{"train_examples": 203450, "grayscale": true, "horizontal_flip": true, "decoder_mlp_ratio": 2, "decoder_head_dim": 32, "decoder_qk_norm": false, "optimizer": "adamw", "lr": 0.0016, "ema_decay": 0.99, "steps": 15500, "lr_schedule": "cosine", "warmup_steps": 770, "weight_decay": 0.06}
Rows from block 2 of the text decoder, named by matrix and row number. Rows with one number belong to one attention dimension. Each number is 500 + 50 x the weight over its row's rms, rounded and kept within 0 to 999. All counts start at 0. Numbers have three digits each. After the name is the row's rms in percent of the matrix's.
# v: cross-attention value (decoder.blocks.2.cross_attn.v.weight, 256x144), inputs 0-143
# proj: cross-attention output (decoder.blocks.2.cross_attn.proj.weight, 256x256, transposed), outputs 0-255
v.19 098:447459491494568482461512457495515461482473441507416528504460402595427543492497495465466452490563485463414505531477516444533540480587507465473472447486509456497514505515395484464484495438440469432577550536468431491511538513449472503476530452425629431562423509501525454580474520412405454435588525536436492455553548507577503595373518463488460508499499498401504515562471651464589494418409512490482504461469537414447501557497516444440510
proj.19 097:591493485555519518548461521477464497481422444609518444489471485538440565505459510545481485578413503496495544424450555440514467487531442494524454463539554448468439467435510468452474512448443439476463478526446521539534507418466457516559519432475509498563524539497472552459431531496570424580465527504514489559498564498510522546477467558556417547542566439447479521456426411588561464524470496471474494551418499499606518574557504580659470457515542461473451403459497515401500488500560455562533472456520532509465550603459529478580513461448624531529646578613577453507551520432435583495469458539493555445474530381645484511476512455571576460521592567549577460509548512451510537579424433440521454404438501511492434505463473564504506467471509523483496455415519503478493522522469483
v.20 104:493485586509485542514483562595441464607450447497481517522476469496492487410495518467475490504524548512504438458495470494572430521472414449506404455510488542479480448463600403547485476478410537488399506534439459614470523614464431489552501450495431619459563483552535492492487424532514573550369534490512485445489487522478542502457404501484563500510529553508442512470557535381562502493414427459476518603381531475473495492572536494477514
proj.20 102:428467556494479465521505512427438524568489517491518453613462503541533530469496469453499527492532570525563508478558481428478432564514480518464485476602578604486518397412506471507478544576456569408532545476442489499512579487512467624532470512420509528395386439459413465457527536510516516484515393596478500498491527502515414400536533557413522460502445602568460562481556413414472524578518556474570482490448553487506518508472423537449580409605488588515463507468579511518596500516524495536508517593516539428497526578493501474464482447412495429427553466539528514398468505532559468490509417527507491538483513444547523488537524595566524472546494427561543528572337501516473470527431515415417471457399524481504474489542447516418468489529538488521462546581429522526466495511525485
v.21 098:514515444484368544531534519494531439512615495491493488520499432471428452562548509462492439444461486519512590478499464518514488442475568448529548375509544472464408491544539512440492509495559527564573553457457482508391446484505497518497433452532430481461376520497540508482563460478518494497496555509549471454459395502489516590577576376475505468452539514501648494538443589568559491439504460385565524500433516555546515529522494599479513
proj.21 095:459555491449453528456588544576469506477532417479540407521510476585397348520475492577472478489564401439467445457453491482456493494421501432396585614411437513580451400504461584418521498392443522589439468513512466461486452549553526436487462528532449475459598559473546472583517460482482498448523489538580435480485513545501529519510500511508537539434491535508520564586470489488407509477476468548459508475389360515507522534497474522482484516484354469522557482415437488533556582467427495503458550518473415413545457476527531568481479521445538532567534538565495526516521512560518505483569495377562521527489480578442503537480524476506485501574586395574502531615498548521550557529528581570505520480471493450432470559436544470550530531520454509443543499531459533478535519504474470
v.22 101:480525449557557497510340463436614402514550443505496492426506460439433585529498465466446487421491479408547456543488487494443575523489528450555512432426470464477440502521407556570426493456525483429556562414560579517595520460568553397423479532532542439505531434457551496494538506478516480570597464470460617470466432525567512476501484527481568513412494500486508498492541546499567518510426505524484494548504478518564485528532574425483550
proj.22 101:416533553438489587453510467609536483539483556457516485517449547512432609420593492537359558534498532563563464451519424498463508426549533398496454425484479528557536532477539428407422505520500508537467471484491497521562441504453578563595665486548460445561417432423500489503560485597481575458477558547418527446581458539525506620437435453510474421497391527445500543521503514502507472462491518417536496543511459545443544454577496499547468520482596404588451491443505577490478564521431514540521546562502543420512550498552547538512485445529504490479506523486476436544549536472420437521435400421455528487495399490546511504465500543568501470467599518507542527474478502465472519497474538460465412463491480472464470545482494540559439515380563517522455509467550531452470553478421558
v.23 095:430385591419462522547503415508488490520471407538510523504539484462466472436535449536414542508479486487420529571457465556559508514522506532525516613504507497454525517519581554460472515472546447486548427500429475643467488518455460491509423512491451545457569496515523590571475521532434460460577535485554559433472557557593498434403547483470531512455421463461421480526543431559439426486529512482608379501430450509451476500478524582553458
proj.23 099:582490545483542510458407465494510582573534561445550564550527524500524434496601531494502507504490556468541521489537524566510582502463483403526504417523551468500504448573518583546558564607508498440510510530547495479509472427517463536528565493527616513358441582581459496527516489531528517464503457533549370521492590551521453446479520502457427541531499517562470546514486535478435597406497590493453536457537486589536563474536417385460414521561408524507443541427526443587566546510459513443526496506581485466570465482438533484506532569506462448448421500451508452399497570522536487418493523477474363523489473467492534447474490468490422559514501480478444426464458498530511532399502492450512478481497449495490422554428433502503502598516456444570401407427412534583534478551432499
v.24 104:471527566477535516408587569523599560464541457557500454485480496527489484507444417477511452470523393455500473527493516435557542463474458550477531479584574594504390542478493496461543455495464553540515408502360522477407528557478498456490542480475605450465333488478526509427553437484549486541507565431565446522482511465401546452513447501497498482563586571512420468463528497455433561470555543494527524518461404479485448573452501530519528
proj.24 101:497550486434447463521485433461493489406514417499495452508555540515557521444441472496411441510503432491413450564499545455495525580497579574463457488510510513513505536476484512545459454500440460492436488463422462503598500489518505443529493473522487513517435520566581446493482448457540544538465483493581551482421451440488613373467470528544492585499567488437550480550490459415431496627515455476473476501489492419565504596569443518521398438505497537617493398473439466406503346511600503523490475485403464641542461527549450536470425510484507562523493499670511488532548460514496570468512455525572437588510437548512484478505540485521634501514456477519479448576495476528487515617519526548539525517435425572481495550487522491426552442468542531510504442530449486514442496478516396
v.25 102:561496500529464508423586424509510518390458490433518526488484441494570492466516503489542517560368469577499451492448496494540493606482473531545487557498478561470427512571374559541524470534567524548492618528489491521496533442538461559584464463456490482624508443512597553514513520564613480576454537522444476528529499466507574516444432497496553553495507521502459554547468388595579510561569444524443490491473561474459515463561549408517432
proj.25 102:525464514531513479515488444496552534461502476449517509513489440560450577462510412538390457508482519499449510535521414576495557502471441509567570482488451516522357488420536505563518522491476503465542505421490575405549524490521567616489519491549515450575454489433598460442496533568543602443465455600539436540530431575466544402344479496577469590514452514501495502486531462482449541627562563478522493532471509511460493536526400463506561468532539551497391479571495520603556509459601640506517461552459519507453450488420435452564479451527569422467523514539467538492511528410557484583536344507490540501539473470500455457552449550586529572579518508541528499510513475558457428459495428563448498489495531525437489532556513511520553438540525547452472526500559484525440556497415475
v.26 108:509443552519441496517585463470521502482443513483461555399375447545454597385497499511565453482448589466542533453436499517588484423556447589477470489427501515506449553463459470523467447435517484497535461463470581500519557492421618462526525453549432495481554442594568451567531533506440524554611565565496508539514439456507427426435518526449490548408522542532466542438514540568544609494507462471423494476436505417518493510479513535503499
proj.26 103:510357506582497475438479552455438532499408488466568514495549530461406443584517492547483530434391479579498569452441525508437491523514575557547559533551499481486526421512517536484427553519482496536430515597445476491577425421457525572561519512472621488506492518537515507575541526593563474502422436498572523495523526517484515544479519551453550578531425458483516424589487403469438558548448498408415510553441572454505527521464549436604528522519505407408484529502492485522440487450463567561558528556553532425572404508497475541474459473477630549482587453577541473489449551484526597548470461536512499507454452446574518430522521537500471503546360491504554528546576476480466477530441524490418483435440473437512489489518466483547478552516475608442443501454510549589509562438515453
v.27 100:454417570478397607518477510494542534469543372569560483531561524554554569536454541497404548456542490580524409492510522448449474678436519480506475589474450446509519525547479577499598534534466538495486519434490400566551513477518530539507472517487494509492568449534545508596506502494523512415523442456571418418535623456509463543517506550478507483438457429550482511503500471517470533432497461577498446509387534524487460515502451475545475
proj.27 103:520510526514527510556510462459551583526512524512467556509465500463569572412537559521452526460540591486477489476566412543546606556523472466525496460435453567550600573486534488595575520568578512444632541455500483429526527462450500522530568470528532537492379533498499520409483531580484552428529491498506429515480498607448455483491520429481430457510534538567414539474526487525602575450555496499452481547571552563424522432450457480460555475545469483552474547526602549550437529511474449404443440499565511477478495545358600469523460584515393396501476441458533517470525484439496511454467493499466459462506495496466484502597444517425459501489549384467476413460418449480491400448455476517450442507550569495523533427436452481430489515468535460575586508444501537520480595463427548
v.28 108:615524535451493458448543466511534551512487415456536555448486551462504610456462461426449588468448424491447481538506520480503519561465450551481485544617547501488467496463544452552535473450537515508425528525458469464552535580491641541488484466554531447523504518445555417539556472456466469480521523443395524545489374551431474426564460428435538496516478582572396517472525521485572515507534563450477502431540543361418484508475475467554504
proj.28 104:503472569505530414500510460463459558489480469515576465426480519450452601554445520481503527473399551475515484528380499503459429434495510421482464497454570480493442474475486497518474448602525595456437495489466515473615410514437514534498544534495534575429459547504531502440524446550510548482443526605532606523545549422435525560353447474511470490517533473558549497512527434543532540628528559422572581536467476466477538472609508549605521412514588421507407457438401525458491512535560530482483504470472528459444521538463544527562466489479562467463455403515454446374608534467473516403458487581434538577470474466547496534512550578546580534515512473492502525531445464551494513546550479512457481394501516586526455542567468547493488483567534514578443515471516549601439482496451512
v.29 099:507433582549564570470509442483573509375565477511506488499488428514572454560460446516517433413445474543523477688516459446582471507515511481537461533551508518471493513597494472466478574490509504453511448443503457451540497376535467480479557508512536441526499528468529459531511458466406435543488500451517495583513523485492438472399564428652510527470483525467533504514470508477575455477417589493470538500545523538455588548506419416457578
proj.29 097:511539447593487445548518460517472535446468490544457463478515573586537457515484470542469439637500454484489440509448495514429586562506548490488480559492486465503377410476506523513502503432463577510373583575419533479530392528529551492584520438504512538614519456501564603508414436519500500571416547447527512572404481483524536499423491562505505512509482451474482443506475462604576472605450500482454504549539429504563450562617499472564460479475474467516453423498454550492545527508582490541503414441500522569505441524457569530474447451509480543521477520591563518429494577380499537526480504415599445488531536488465457454491482538513587471574574390499445461539511494528488496590596515562596587468452494476519500525428459526461607478487446515530571417478485488515509501526471441
v.30 109:533538488522473482520495454490435663523540509457479484529548534538530464569438553470514410514434500472522455426529506546546390505472445498502466610569493575519505440489512531475449507516513517536439469522474589475516485554487534545527503588483531543566499453540474522532397493487461451438540440533557578507475550499496379520505402505457419563511411419585428550527534502501501492560653523521429471552447461536509424550590507462602461
proj.30 106:578477471575472505398541487497460546452423515559476583444472441521555474492502481476518479538518436511511484499513510564471460546466539464472569499511497464545562552520434445511586501480540546483629543584501517535474524506437449502487426540493525524537510461552576596360437534503496458528518413482593499472475438381500367584521579598557541565500584485427514540487534534608572488513501519440561442533513576535426467496522452456528455503466517429444509568577501455459499444504593511525460517380589491569510486483507479578518474561479486487553456577471490570540422509461497611493498606530440485510515474556438406510568493548415457536533422518487413399447515475439457460440511513554551549581530610523505553498487409453475595473524493480575513505489461513510417459493473482
v.31 105:491456518523447546588487581443370475562521498528600480490534469486523392565571508524591602464519449591567506474576450448482436504480491567529482476436504480475367600589470512436534522514579464491394498529541507566532496497540463589496514474451510476520483584444471496569446414519539528479478437440488470494519405490435540425401493538552553498465487457486465476441420543488530541489505533454481583465461526544514437569506466471549445
proj.31 105:416500569491481642510516433487445500520533447471518527553546477518491433483533399580429470458405573441481398494468485535436480566493576525481510463470508513414565515476435574510503451473512633413511542560432514551500516587406625426460510491482456557486527541541506411500527550516509563463485471439535483544558516568459506496514511519412620496539469527607480501450534491508577459546572478471494569506536510443536581523508527434447459484515493484590433493453446587503453520441465518481526512445480473485480454469411513464447542493554379483624497429388495560472517481520615445508593460507481549492540453577509434508513496483563451458536540574475390500456438431501454462432459558545584518508530515502547501549458556543468580499508450438497410421506482527451417545536509475
v.32 102:506498576446441487509547468465539500521453624434465488453475479521478548450523514397419488520529479510431546580497534568525446483553529512506513547559538477512456662512505506549533482534485543592377497470434485440500518517520488453492483488561573531487511520568516516556432465438438459437474500460431541462569570476498501466590394471440559504511461508507555529598568422502421539500397531499541570411380568501470403499488444469492541
proj.32 096:467490528552427498435512547426510573440594447541480416566522541586478524375442466482547485465535545591520475585428508478527479491458485547498543531473446532474479538537529452492600475548489601567614516456573487494515486489474472453476453529413528629480469518505558476450594503447555539623466537543614468514415541524579555530532542569400488491496493505456490473596428503568521582472474492510523534606625499419473599562509551471562496532485530399469508453474471499488416442521535506499488462490564442474474478487567487383475480529426479522444490558499411448575420494529484517555471544512493471553405462560444464558475537513516456442507505518493446591559419482437553367562496517460516451463494565526465569451503491513486564453555488455463499503528513465429482554468422468
v.33 098:448507489459515590499478562515469457522527529507481498521430487530470475493528453585423402497588472534449434545476593545481554440525524524501510564489443436487554544506531572523493539561568429500554444609558469569432449398531371368450452437486444543515509535490484427399506485519516573463594436516467480478508558468552554534498470496445560454483517429532529431450558448516406495564529525529431606470565511472464518566558567506493520
proj.33 098:450573497455492525545587383488582529580483605513516513520478506492493585581530584524467510516509495521441487510441563474499380515475453508560545480526443520514496525542492531485454515491571478493492466476569569374467524493437467460513527527505446566456474601458600502560495482445474537490525506533412545416433501576465500502504465551434503504455492497612528438458472508497484410448498501505446515449574475508571401480481483555394472546499467554552524479472608501465617445509467519471573573402461448548553448561469418612466477517540536380503524502485448494595468496473537496555507479434466484453425523577394352511496434422551539524552507481554467517449485479457519482544521457547519568534576593506477528508458573399518464430539524442601547459531480518425538505564538428
v.34 101:518497509463480478551532470584501459532546447561497506590492536495514518505546405574430589522454470488423533456516427480545507433436466482403480568586456495495539535458470491439484468483413508479485471582546557460413542500526552552590495460478522476499550520527506565441592533528501445553496566478515475508498440513477426430568582502442468394484415478480569535469571600526547526530424455512485389443389528458530486527492372558549411
proj.34 100:487522565468493438432465506498487485519460562503603461528456460515545495484513494488410503522497388502540574490374609507500494465554491537479535525605532429406560531517560484548521481534492499534486498459467553473446462585482477436533363458534451523480428458627545558445524558429442506497412467517519480538438535439461520523419524510503510519504468514530532485551435438497557547629446527551524573549538489440525509515473480436556536526537538407477645624471574486401442540555525448496510455437470469460537557515507482513534586474543571591488488466456495515540483559516510651448444516535503495497525457488514413564507450515502541537493455403411445529540478504522457468600513429489406502425494581481419439453577555521555555518530465516438572489402531515573437486489493447