From a checkpoint of a small image captioner.
Training: adamw at rate 0.0016, batches of 256.
Rows from block 2 of the text decoder, named by matrix and row number. Rows with one number belong to one attention dimension. Each number is 200 + 20 x the weight over its row's rms, rounded and kept within 0 to 999. All counts start at 0. After the name is the row's rms in percent of the matrix's.
# v: attention query, key and value (stacked) (decoder.blocks.2.attn.qkv.weight, 768x256, the v third), inputs 172-214
# proj: attention output (decoder.blocks.2.attn.proj.weight, 256x256, transposed), outputs 172-214
v.126,104,208,204,180,179,166,188,213,208,194,195,206,198,213,221,176,242,189,182,220,178,210,178,206,203,213,179,157,201,207,200,228,192,237,186,183,164,242,198,167,256,221,202,201
proj.126,102,201,228,183,239,206,205,216,167,194,203,241,211,189,230,158,242,192,206,193,214,197,218,194,189,192,205,201,195,179,191,193,196,206,165,198,186,172,178,256,192,199,159,177
v.127,097,195,207,154,214,199,193,199,216,200,191,229,238,232,194,213,218,150,184,209,177,185,199,209,165,208,205,156,151,194,189,231,206,206,203,207,200,185,168,198,214,203,216,192
proj.127,098,192,186,233,192,216,203,196,192,249,167,211,178,190,201,172,183,185,206,174,168,203,190,210,222,214,203,200,187,190,189,190,207,177,176,189,180,220,227,219,200,191,209,194
v.128,103,215,195,179,202,198,223,219,215,188,190,228,205,161,167,179,245,239,200,155,176,185,173,182,203,215,203,197,187,200,237,163,193,248,186,208,187,240,203,206,218,196,239,195
proj.128,100,181,200,220,194,199,218,213,234,217,217,217,215,230,225,203,159,191,200,213,205,226,188,240,215,210,224,198,205,225,173,207,184,170,197,208,201,173,162,182,164,201,185,221
v.129,102,158,193,204,214,222,204,207,209,168,227,144,210,212,196,165,225,181,216,203,189,187,190,185,203,228,171,206,196,186,172,230,216,206,175,163,217,207,216,190,206,188,205,207
proj.129,101,205,191,206,184,193,185,228,163,231,184,215,227,202,171,204,210,188,191,218,206,202,168,209,172,185,223,200,177,209,219,202,194,156,176,203,186,186,188,187,195,191,214,179
v.130,101,189,227,212,216,228,175,193,222,185,195,219,220,211,208,148,202,175,237,187,188,204,158,186,222,204,219,201,185,208,199,222,212,229,205,200,173,204,210,204,207,225,235,204
proj.130,101,211,207,206,212,202,168,199,191,207,193,182,208,209,183,208,160,211,186,188,195,146,202,209,184,206,196,202,166,188,200,238,177,206,212,176,214,214,198,183,212,251,188,224
v.131,103,187,197,219,186,193,183,157,202,229,190,230,217,180,198,202,200,203,182,178,189,203,200,171,224,202,191,224,194,195,231,233,173,184,179,206,205,238,198,203,200,185,206,218
proj.131,102,220,212,190,184,187,199,219,191,209,180,188,227,202,206,150,177,232,230,180,211,157,171,210,210,202,194,243,190,283,205,203,216,197,192,224,200,176,179,178,197,235,206,218
v.132,100,217,198,192,225,197,235,236,188,189,164,236,215,223,223,233,210,201,212,178,204,214,212,204,245,185,226,202,191,230,230,225,212,208,208,169,211,220,190,175,219,199,218,146
proj.132,100,167,247,204,200,242,230,198,190,212,173,199,175,211,216,193,157,219,217,200,186,194,235,164,173,187,219,195,190,198,176,173,172,176,218,190,213,176,189,202,205,217,197,193
v.133,099,203,205,190,228,229,219,180,199,180,202,201,196,194,205,218,213,179,184,197,170,191,194,208,207,197,201,170,164,199,185,164,163,193,181,160,233,237,169,194,164,201,187,193
proj.133,099,191,163,193,210,179,216,191,178,200,221,225,209,184,217,171,201,179,253,169,232,205,187,180,226,212,156,228,180,220,200,191,218,195,183,193,187,227,232,191,202,215,194,196
v.134,099,214,203,186,215,171,228,210,190,163,152,150,221,213,251,217,212,175,181,159,224,189,212,214,172,229,201,200,177,194,187,174,201,217,190,208,228,216,208,180,233,178,178,177
proj.134,100,191,188,196,227,190,202,221,205,195,185,208,229,160,188,220,182,229,210,201,198,215,206,177,203,175,214,188,202,217,219,189,224,193,184,207,195,200,195,202,193,183,186,202
v.135,100,209,203,210,231,187,205,224,205,236,192,176,193,220,229,204,204,197,187,220,211,188,180,219,212,182,229,181,194,225,192,182,210,226,165,211,215,216,175,188,174,196,173,159
proj.135,102,174,201,200,194,189,220,203,193,214,206,186,151,168,210,181,187,193,213,222,216,222,189,177,207,216,213,162,230,209,198,202,220,189,198,177,181,190,185,200,195,183,204,171
v.136,099,223,184,173,179,191,202,188,196,199,200,218,196,186,200,208,190,220,212,216,138,228,173,186,189,164,220,290,200,195,177,194,204,232,186,182,165,203,211,204,230,198,213,198
proj.136,099,214,201,195,202,219,250,198,190,189,189,200,188,193,227,185,200,201,199,174,217,189,183,206,184,187,177,183,226,212,199,189,178,209,224,219,189,222,193,169,171,258,218,206
v.137,102,217,199,191,199,205,189,237,206,187,189,182,228,201,227,202,176,230,207,260,168,168,175,187,219,219,163,199,195,193,201,168,169,195,197,192,184,209,178,196,188,188,228,193
proj.137,102,236,199,202,191,205,194,228,218,192,189,210,202,207,168,205,178,191,229,206,191,216,193,206,205,177,203,167,200,207,171,206,209,192,217,192,202,194,190,200,176,162,223,251
v.138,101,222,198,179,205,221,211,193,160,187,217,237,177,184,195,174,196,221,168,202,200,205,233,182,187,210,210,163,192,183,209,198,183,225,217,186,210,213,205,197,186,212,177,170
proj.138,102,204,216,198,239,186,184,191,178,205,187,215,216,212,216,211,218,217,216,185,194,207,182,194,212,177,180,200,224,166,173,199,208,189,195,216,195,185,198,203,196,182,185,219
v.139,098,186,216,185,159,203,203,199,180,184,185,221,189,242,167,195,232,176,183,182,186,220,174,190,218,217,189,206,182,210,210,193,195,171,233,218,245,249,180,199,213,181,226,203
proj.139,098,161,196,155,161,222,200,176,227,193,190,223,196,203,212,196,188,237,220,265,224,202,223,211,194,182,184,226,185,234,211,176,207,213,200,186,178,170,203,216,206,210,201,184
v.140,101,189,217,202,209,199,217,203,215,199,191,225,236,209,219,173,210,175,199,215,220,203,180,202,216,191,182,194,187,212,204,169,183,238,192,200,195,192,208,223,237,179,179,203
proj.140,098,165,193,205,191,209,204,191,201,188,180,196,199,186,156,231,244,188,185,202,214,230,221,188,206,198,211,159,230,215,180,194,193,195,207,175,204,210,157,176,217,236,221,229
v.141,101,199,192,209,202,190,191,181,175,196,245,157,191,200,201,163,198,196,193,196,189,210,212,185,220,183,196,203,230,196,204,168,171,205,191,189,166,211,189,177,224,201,179,193
proj.141,099,207,207,202,175,181,198,199,234,215,161,209,229,161,203,193,213,163,234,192,227,191,174,231,210,212,196,203,206,214,206,195,203,205,167,188,198,247,181,198,193,229,190,193
v.142,098,225,194,208,273,210,207,183,215,207,212,207,198,150,136,192,197,213,176,219,208,208,193,239,207,198,191,195,237,184,213,231,209,225,206,179,219,214,185,202,195,202,229,194
proj.142,099,216,242,229,189,193,180,225,176,191,187,202,199,216,220,193,163,197,169,189,218,204,221,180,173,206,209,210,210,223,213,205,216,185,209,240,203,195,200,204,200,170,176,186
v.143,095,197,200,206,180,164,202,220,202,179,215,177,209,258,190,207,208,206,200,201,194,230,161,215,195,163,181,203,171,216,212,220,201,208,215,178,167,252,193,227,209,181,206,235
proj.143,093,239,215,219,194,195,211,182,224,183,200,194,203,227,215,183,206,181,206,183,203,223,201,201,200,179,197,209,224,220,182,202,199,238,209,183,177,202,172,173,221,193,200,214
v.144,098,205,197,186,204,209,219,212,200,214,214,221,209,208,201,206,190,222,249,165,188,200,218,200,193,187,225,123,187,195,206,206,203,175,219,191,190,186,214,189,201,196,220,194
proj.144,100,197,192,196,190,228,186,228,187,246,194,222,202,223,173,229,220,199,185,185,206,186,193,214,232,192,215,202,222,195,250,204,165,189,179,182,208,170,204,206,224,217,205,210
v.145,104,210,207,226,218,216,194,173,226,253,197,219,222,191,227,173,199,215,215,223,222,203,256,197,184,238,186,225,189,195,188,212,191,196,193,211,175,232,163,190,183,207,187,185
proj.145,101,214,222,197,221,162,202,197,201,178,176,185,199,197,226,221,227,188,194,182,186,195,198,228,222,170,172,197,179,188,213,194,183,183,236,213,207,182,208,224,208,175,229,170
v.146,095,212,222,200,191,211,250,189,208,187,190,217,191,224,217,218,187,195,143,186,167,189,209,204,231,185,193,157,198,186,207,203,194,204,210,212,201,202,226,168,190,213,237,183
proj.146,096,185,157,207,193,221,187,229,206,209,213,201,170,187,219,204,193,214,210,195,225,206,194,171,190,196,189,201,198,215,221,159,199,173,173,204,192,197,210,211,207,200,172,193
v.147,099,185,185,183,174,206,183,211,224,142,217,192,228,191,220,154,170,214,200,202,178,221,253,230,215,184,180,222,207,213,182,162,205,189,190,203,227,211,205,192,215,222,194,190
proj.147,095,208,153,214,162,199,158,185,183,215,215,198,162,206,190,193,205,212,177,237,185,214,201,230,198,235,188,184,193,189,222,203,199,218,194,200,202,170,183,240,244,182,199,224
v.148,095,192,181,199,212,242,151,209,155,205,192,223,195,210,160,202,190,210,210,206,188,230,199,196,232,181,197,188,179,186,175,181,174,169,188,219,190,184,175,192,230,236,242,193
proj.148,097,199,187,185,166,203,201,184,191,206,212,197,185,206,216,189,206,251,227,196,166,195,209,217,199,197,192,196,204,227,246,197,154,194,155,207,172,195,245,204,169,215,187,214
v.149,102,199,197,217,222,179,222,208,191,205,211,205,232,211,156,212,206,197,231,211,198,176,189,203,190,207,174,187,218,205,256,196,185,205,207,192,221,172,223,189,197,229,204,198
proj.149,099,224,179,205,189,244,190,227,199,176,210,208,189,172,212,191,170,191,178,208,207,233,200,192,188,227,209,197,224,217,179,188,213,199,206,182,164,220,201,197,210,204,208,189
v.150,099,172,183,183,173,206,215,220,220,227,148,219,240,188,217,225,210,200,167,232,177,188,218,207,169,112,178,192,166,198,186,181,220,228,217,221,201,201,190,212,198,225,208,215
proj.150,097,226,198,199,202,220,200,197,180,171,186,207,171,196,189,225,202,216,178,153,198,210,229,156,206,205,175,169,228,178,159,214,189,165,238,211,186,185,215,194,202,201,176,187
v.151,095,179,190,208,198,186,225,186,152,199,222,165,216,186,183,173,203,198,202,209,181,209,202,214,194,239,191,218,148,220,199,202,175,209,227,186,176,189,193,233,174,176,185,160
proj.151,097,172,202,204,209,235,228,177,191,199,204,244,220,207,187,210,163,160,185,184,198,189,214,229,204,170,188,223,229,226,187,210,203,189,202,192,181,197,189,178,209,221,166,229
v.152,102,215,204,194,219,176,186,210,196,184,205,209,203,201,184,185,220,217,197,207,232,198,198,209,199,196,233,195,192,228,187,215,206,167,221,227,174,178,178,207,223,208,199,180
proj.152,102,190,239,258,145,164,194,153,204,202,195,236,196,218,199,206,196,207,198,161,210,213,197,177,191,190,185,237,209,205,180,193,168,245,173,185,210,199,200,238,204,209,205,170
v.153,099,192,205,223,181,230,230,178,185,211,205,242,206,218,215,215,240,194,222,201,151,206,201,229,192,212,191,184,206,185,184,183,199,195,175,211,208,177,216,225,199,189,187,200
proj.153,099,190,182,186,204,182,172,208,189,197,193,201,195,211,182,224,213,191,198,209,190,184,198,210,217,207,213,189,213,216,186,206,201,219,185,211,201,203,199,173,187,222,184,230
v.154,098,203,227,204,211,194,170,227,198,169,193,195,223,248,193,226,216,195,199,188,187,201,219,180,203,199,200,245,192,197,219,176,187,192,210,182,253,222,202,212,207,192,181,179
proj.154,098,226,211,185,193,227,200,202,194,216,216,198,213,178,189,194,178,222,233,201,176,189,204,214,207,162,216,190,214,223,196,192,224,224,217,203,177,241,196,199,215,204,222,197
v.155,101,168,180,217,241,201,195,230,200,186,155,196,214,199,179,192,214,217,190,212,185,228,166,192,193,197,212,165,203,200,161,213,180,206,213,163,212,253,187,207,210,198,183,234
proj.155,103,248,184,204,196,184,181,192,185,199,171,194,189,151,183,206,175,224,221,195,201,201,227,211,201,174,218,194,152,204,204,182,185,212,217,220,203,160,228,209,205,188,190,203
v.156,104,216,189,179,209,227,180,199,179,208,194,188,181,192,192,195,226,198,189,198,223,177,195,227,220,203,196,199,205,227,208,227,182,225,213,191,187,182,230,195,178,218,216,164
proj.156,104,197,231,200,215,207,234,178,192,166,197,191,177,201,211,190,183,185,218,250,212,184,179,200,206,215,207,218,201,182,176,204,205,187,212,218,246,207,214,188,200,207,194,207
v.157,101,185,185,218,187,231,234,251,212,178,190,194,196,206,192,195,193,194,207,185,168,182,204,206,210,208,225,226,155,208,213,204,199,227,192,215,213,217,193,203,210,195,194,237
proj.157,102,220,214,212,217,214,203,225,180,188,205,223,192,217,211,191,204,192,208,181,201,220,225,224,181,210,154,163,241,201,190,179,169,187,203,173,201,189,181,198,212,175,205,191
v.158,099,170,202,158,216,212,169,216,204,217,178,188,177,205,181,184,172,207,176,222,172,210,182,252,178,177,214,202,225,231,233,214,167,208,180,199,176,205,192,223,196,193,224,200
proj.158,099,212,202,218,242,211,220,199,232,203,174,208,221,195,189,201,181,241,188,171,192,196,251,182,196,199,177,188,187,186,201,180,202,201,198,232,211,169,220,184,214,188,208,227
v.159,101,224,195,193,186,157,199,237,204,214,185,159,222,194,178,235,167,231,189,198,203,228,207,170,220,192,207,223,173,185,202,199,216,210,189,156,203,142,220,200,194,139,186,164
proj.159,102,177,215,193,227,233,194,179,203,178,213,226,200,220,215,180,197,209,203,171,169,205,198,213,171,217,198,207,209,168,182,231,198,218,183,159,185,201,210,196,220,190,183,174
v.160,097,175,201,201,247,159,200,160,176,211,195,200,211,196,221,208,226,202,143,179,200,199,197,198,196,173,212,218,232,234,194,197,214,211,209,167,171,218,221,213,214,222,172,182
proj.160,096,217,186,227,171,206,217,211,193,198,192,203,171,186,215,166,174,240,198,210,180,211,209,224,215,209,208,203,181,196,217,203,200,210,209,210,175,186,242,173,220,170,228,169
v.161,101,191,176,178,235,204,193,219,153,186,222,222,213,162,200,203,164,213,226,190,211,239,210,245,179,209,219,213,191,215,210,207,207,194,192,184,208,206,206,249,168,201,203,223
proj.161,100,195,164,171,220,241,179,225,180,195,190,184,193,172,193,192,215,197,168,165,234,224,204,223,173,189,206,167,190,186,176,198,195,169,238,229,195,162,175,176,216,202,220,199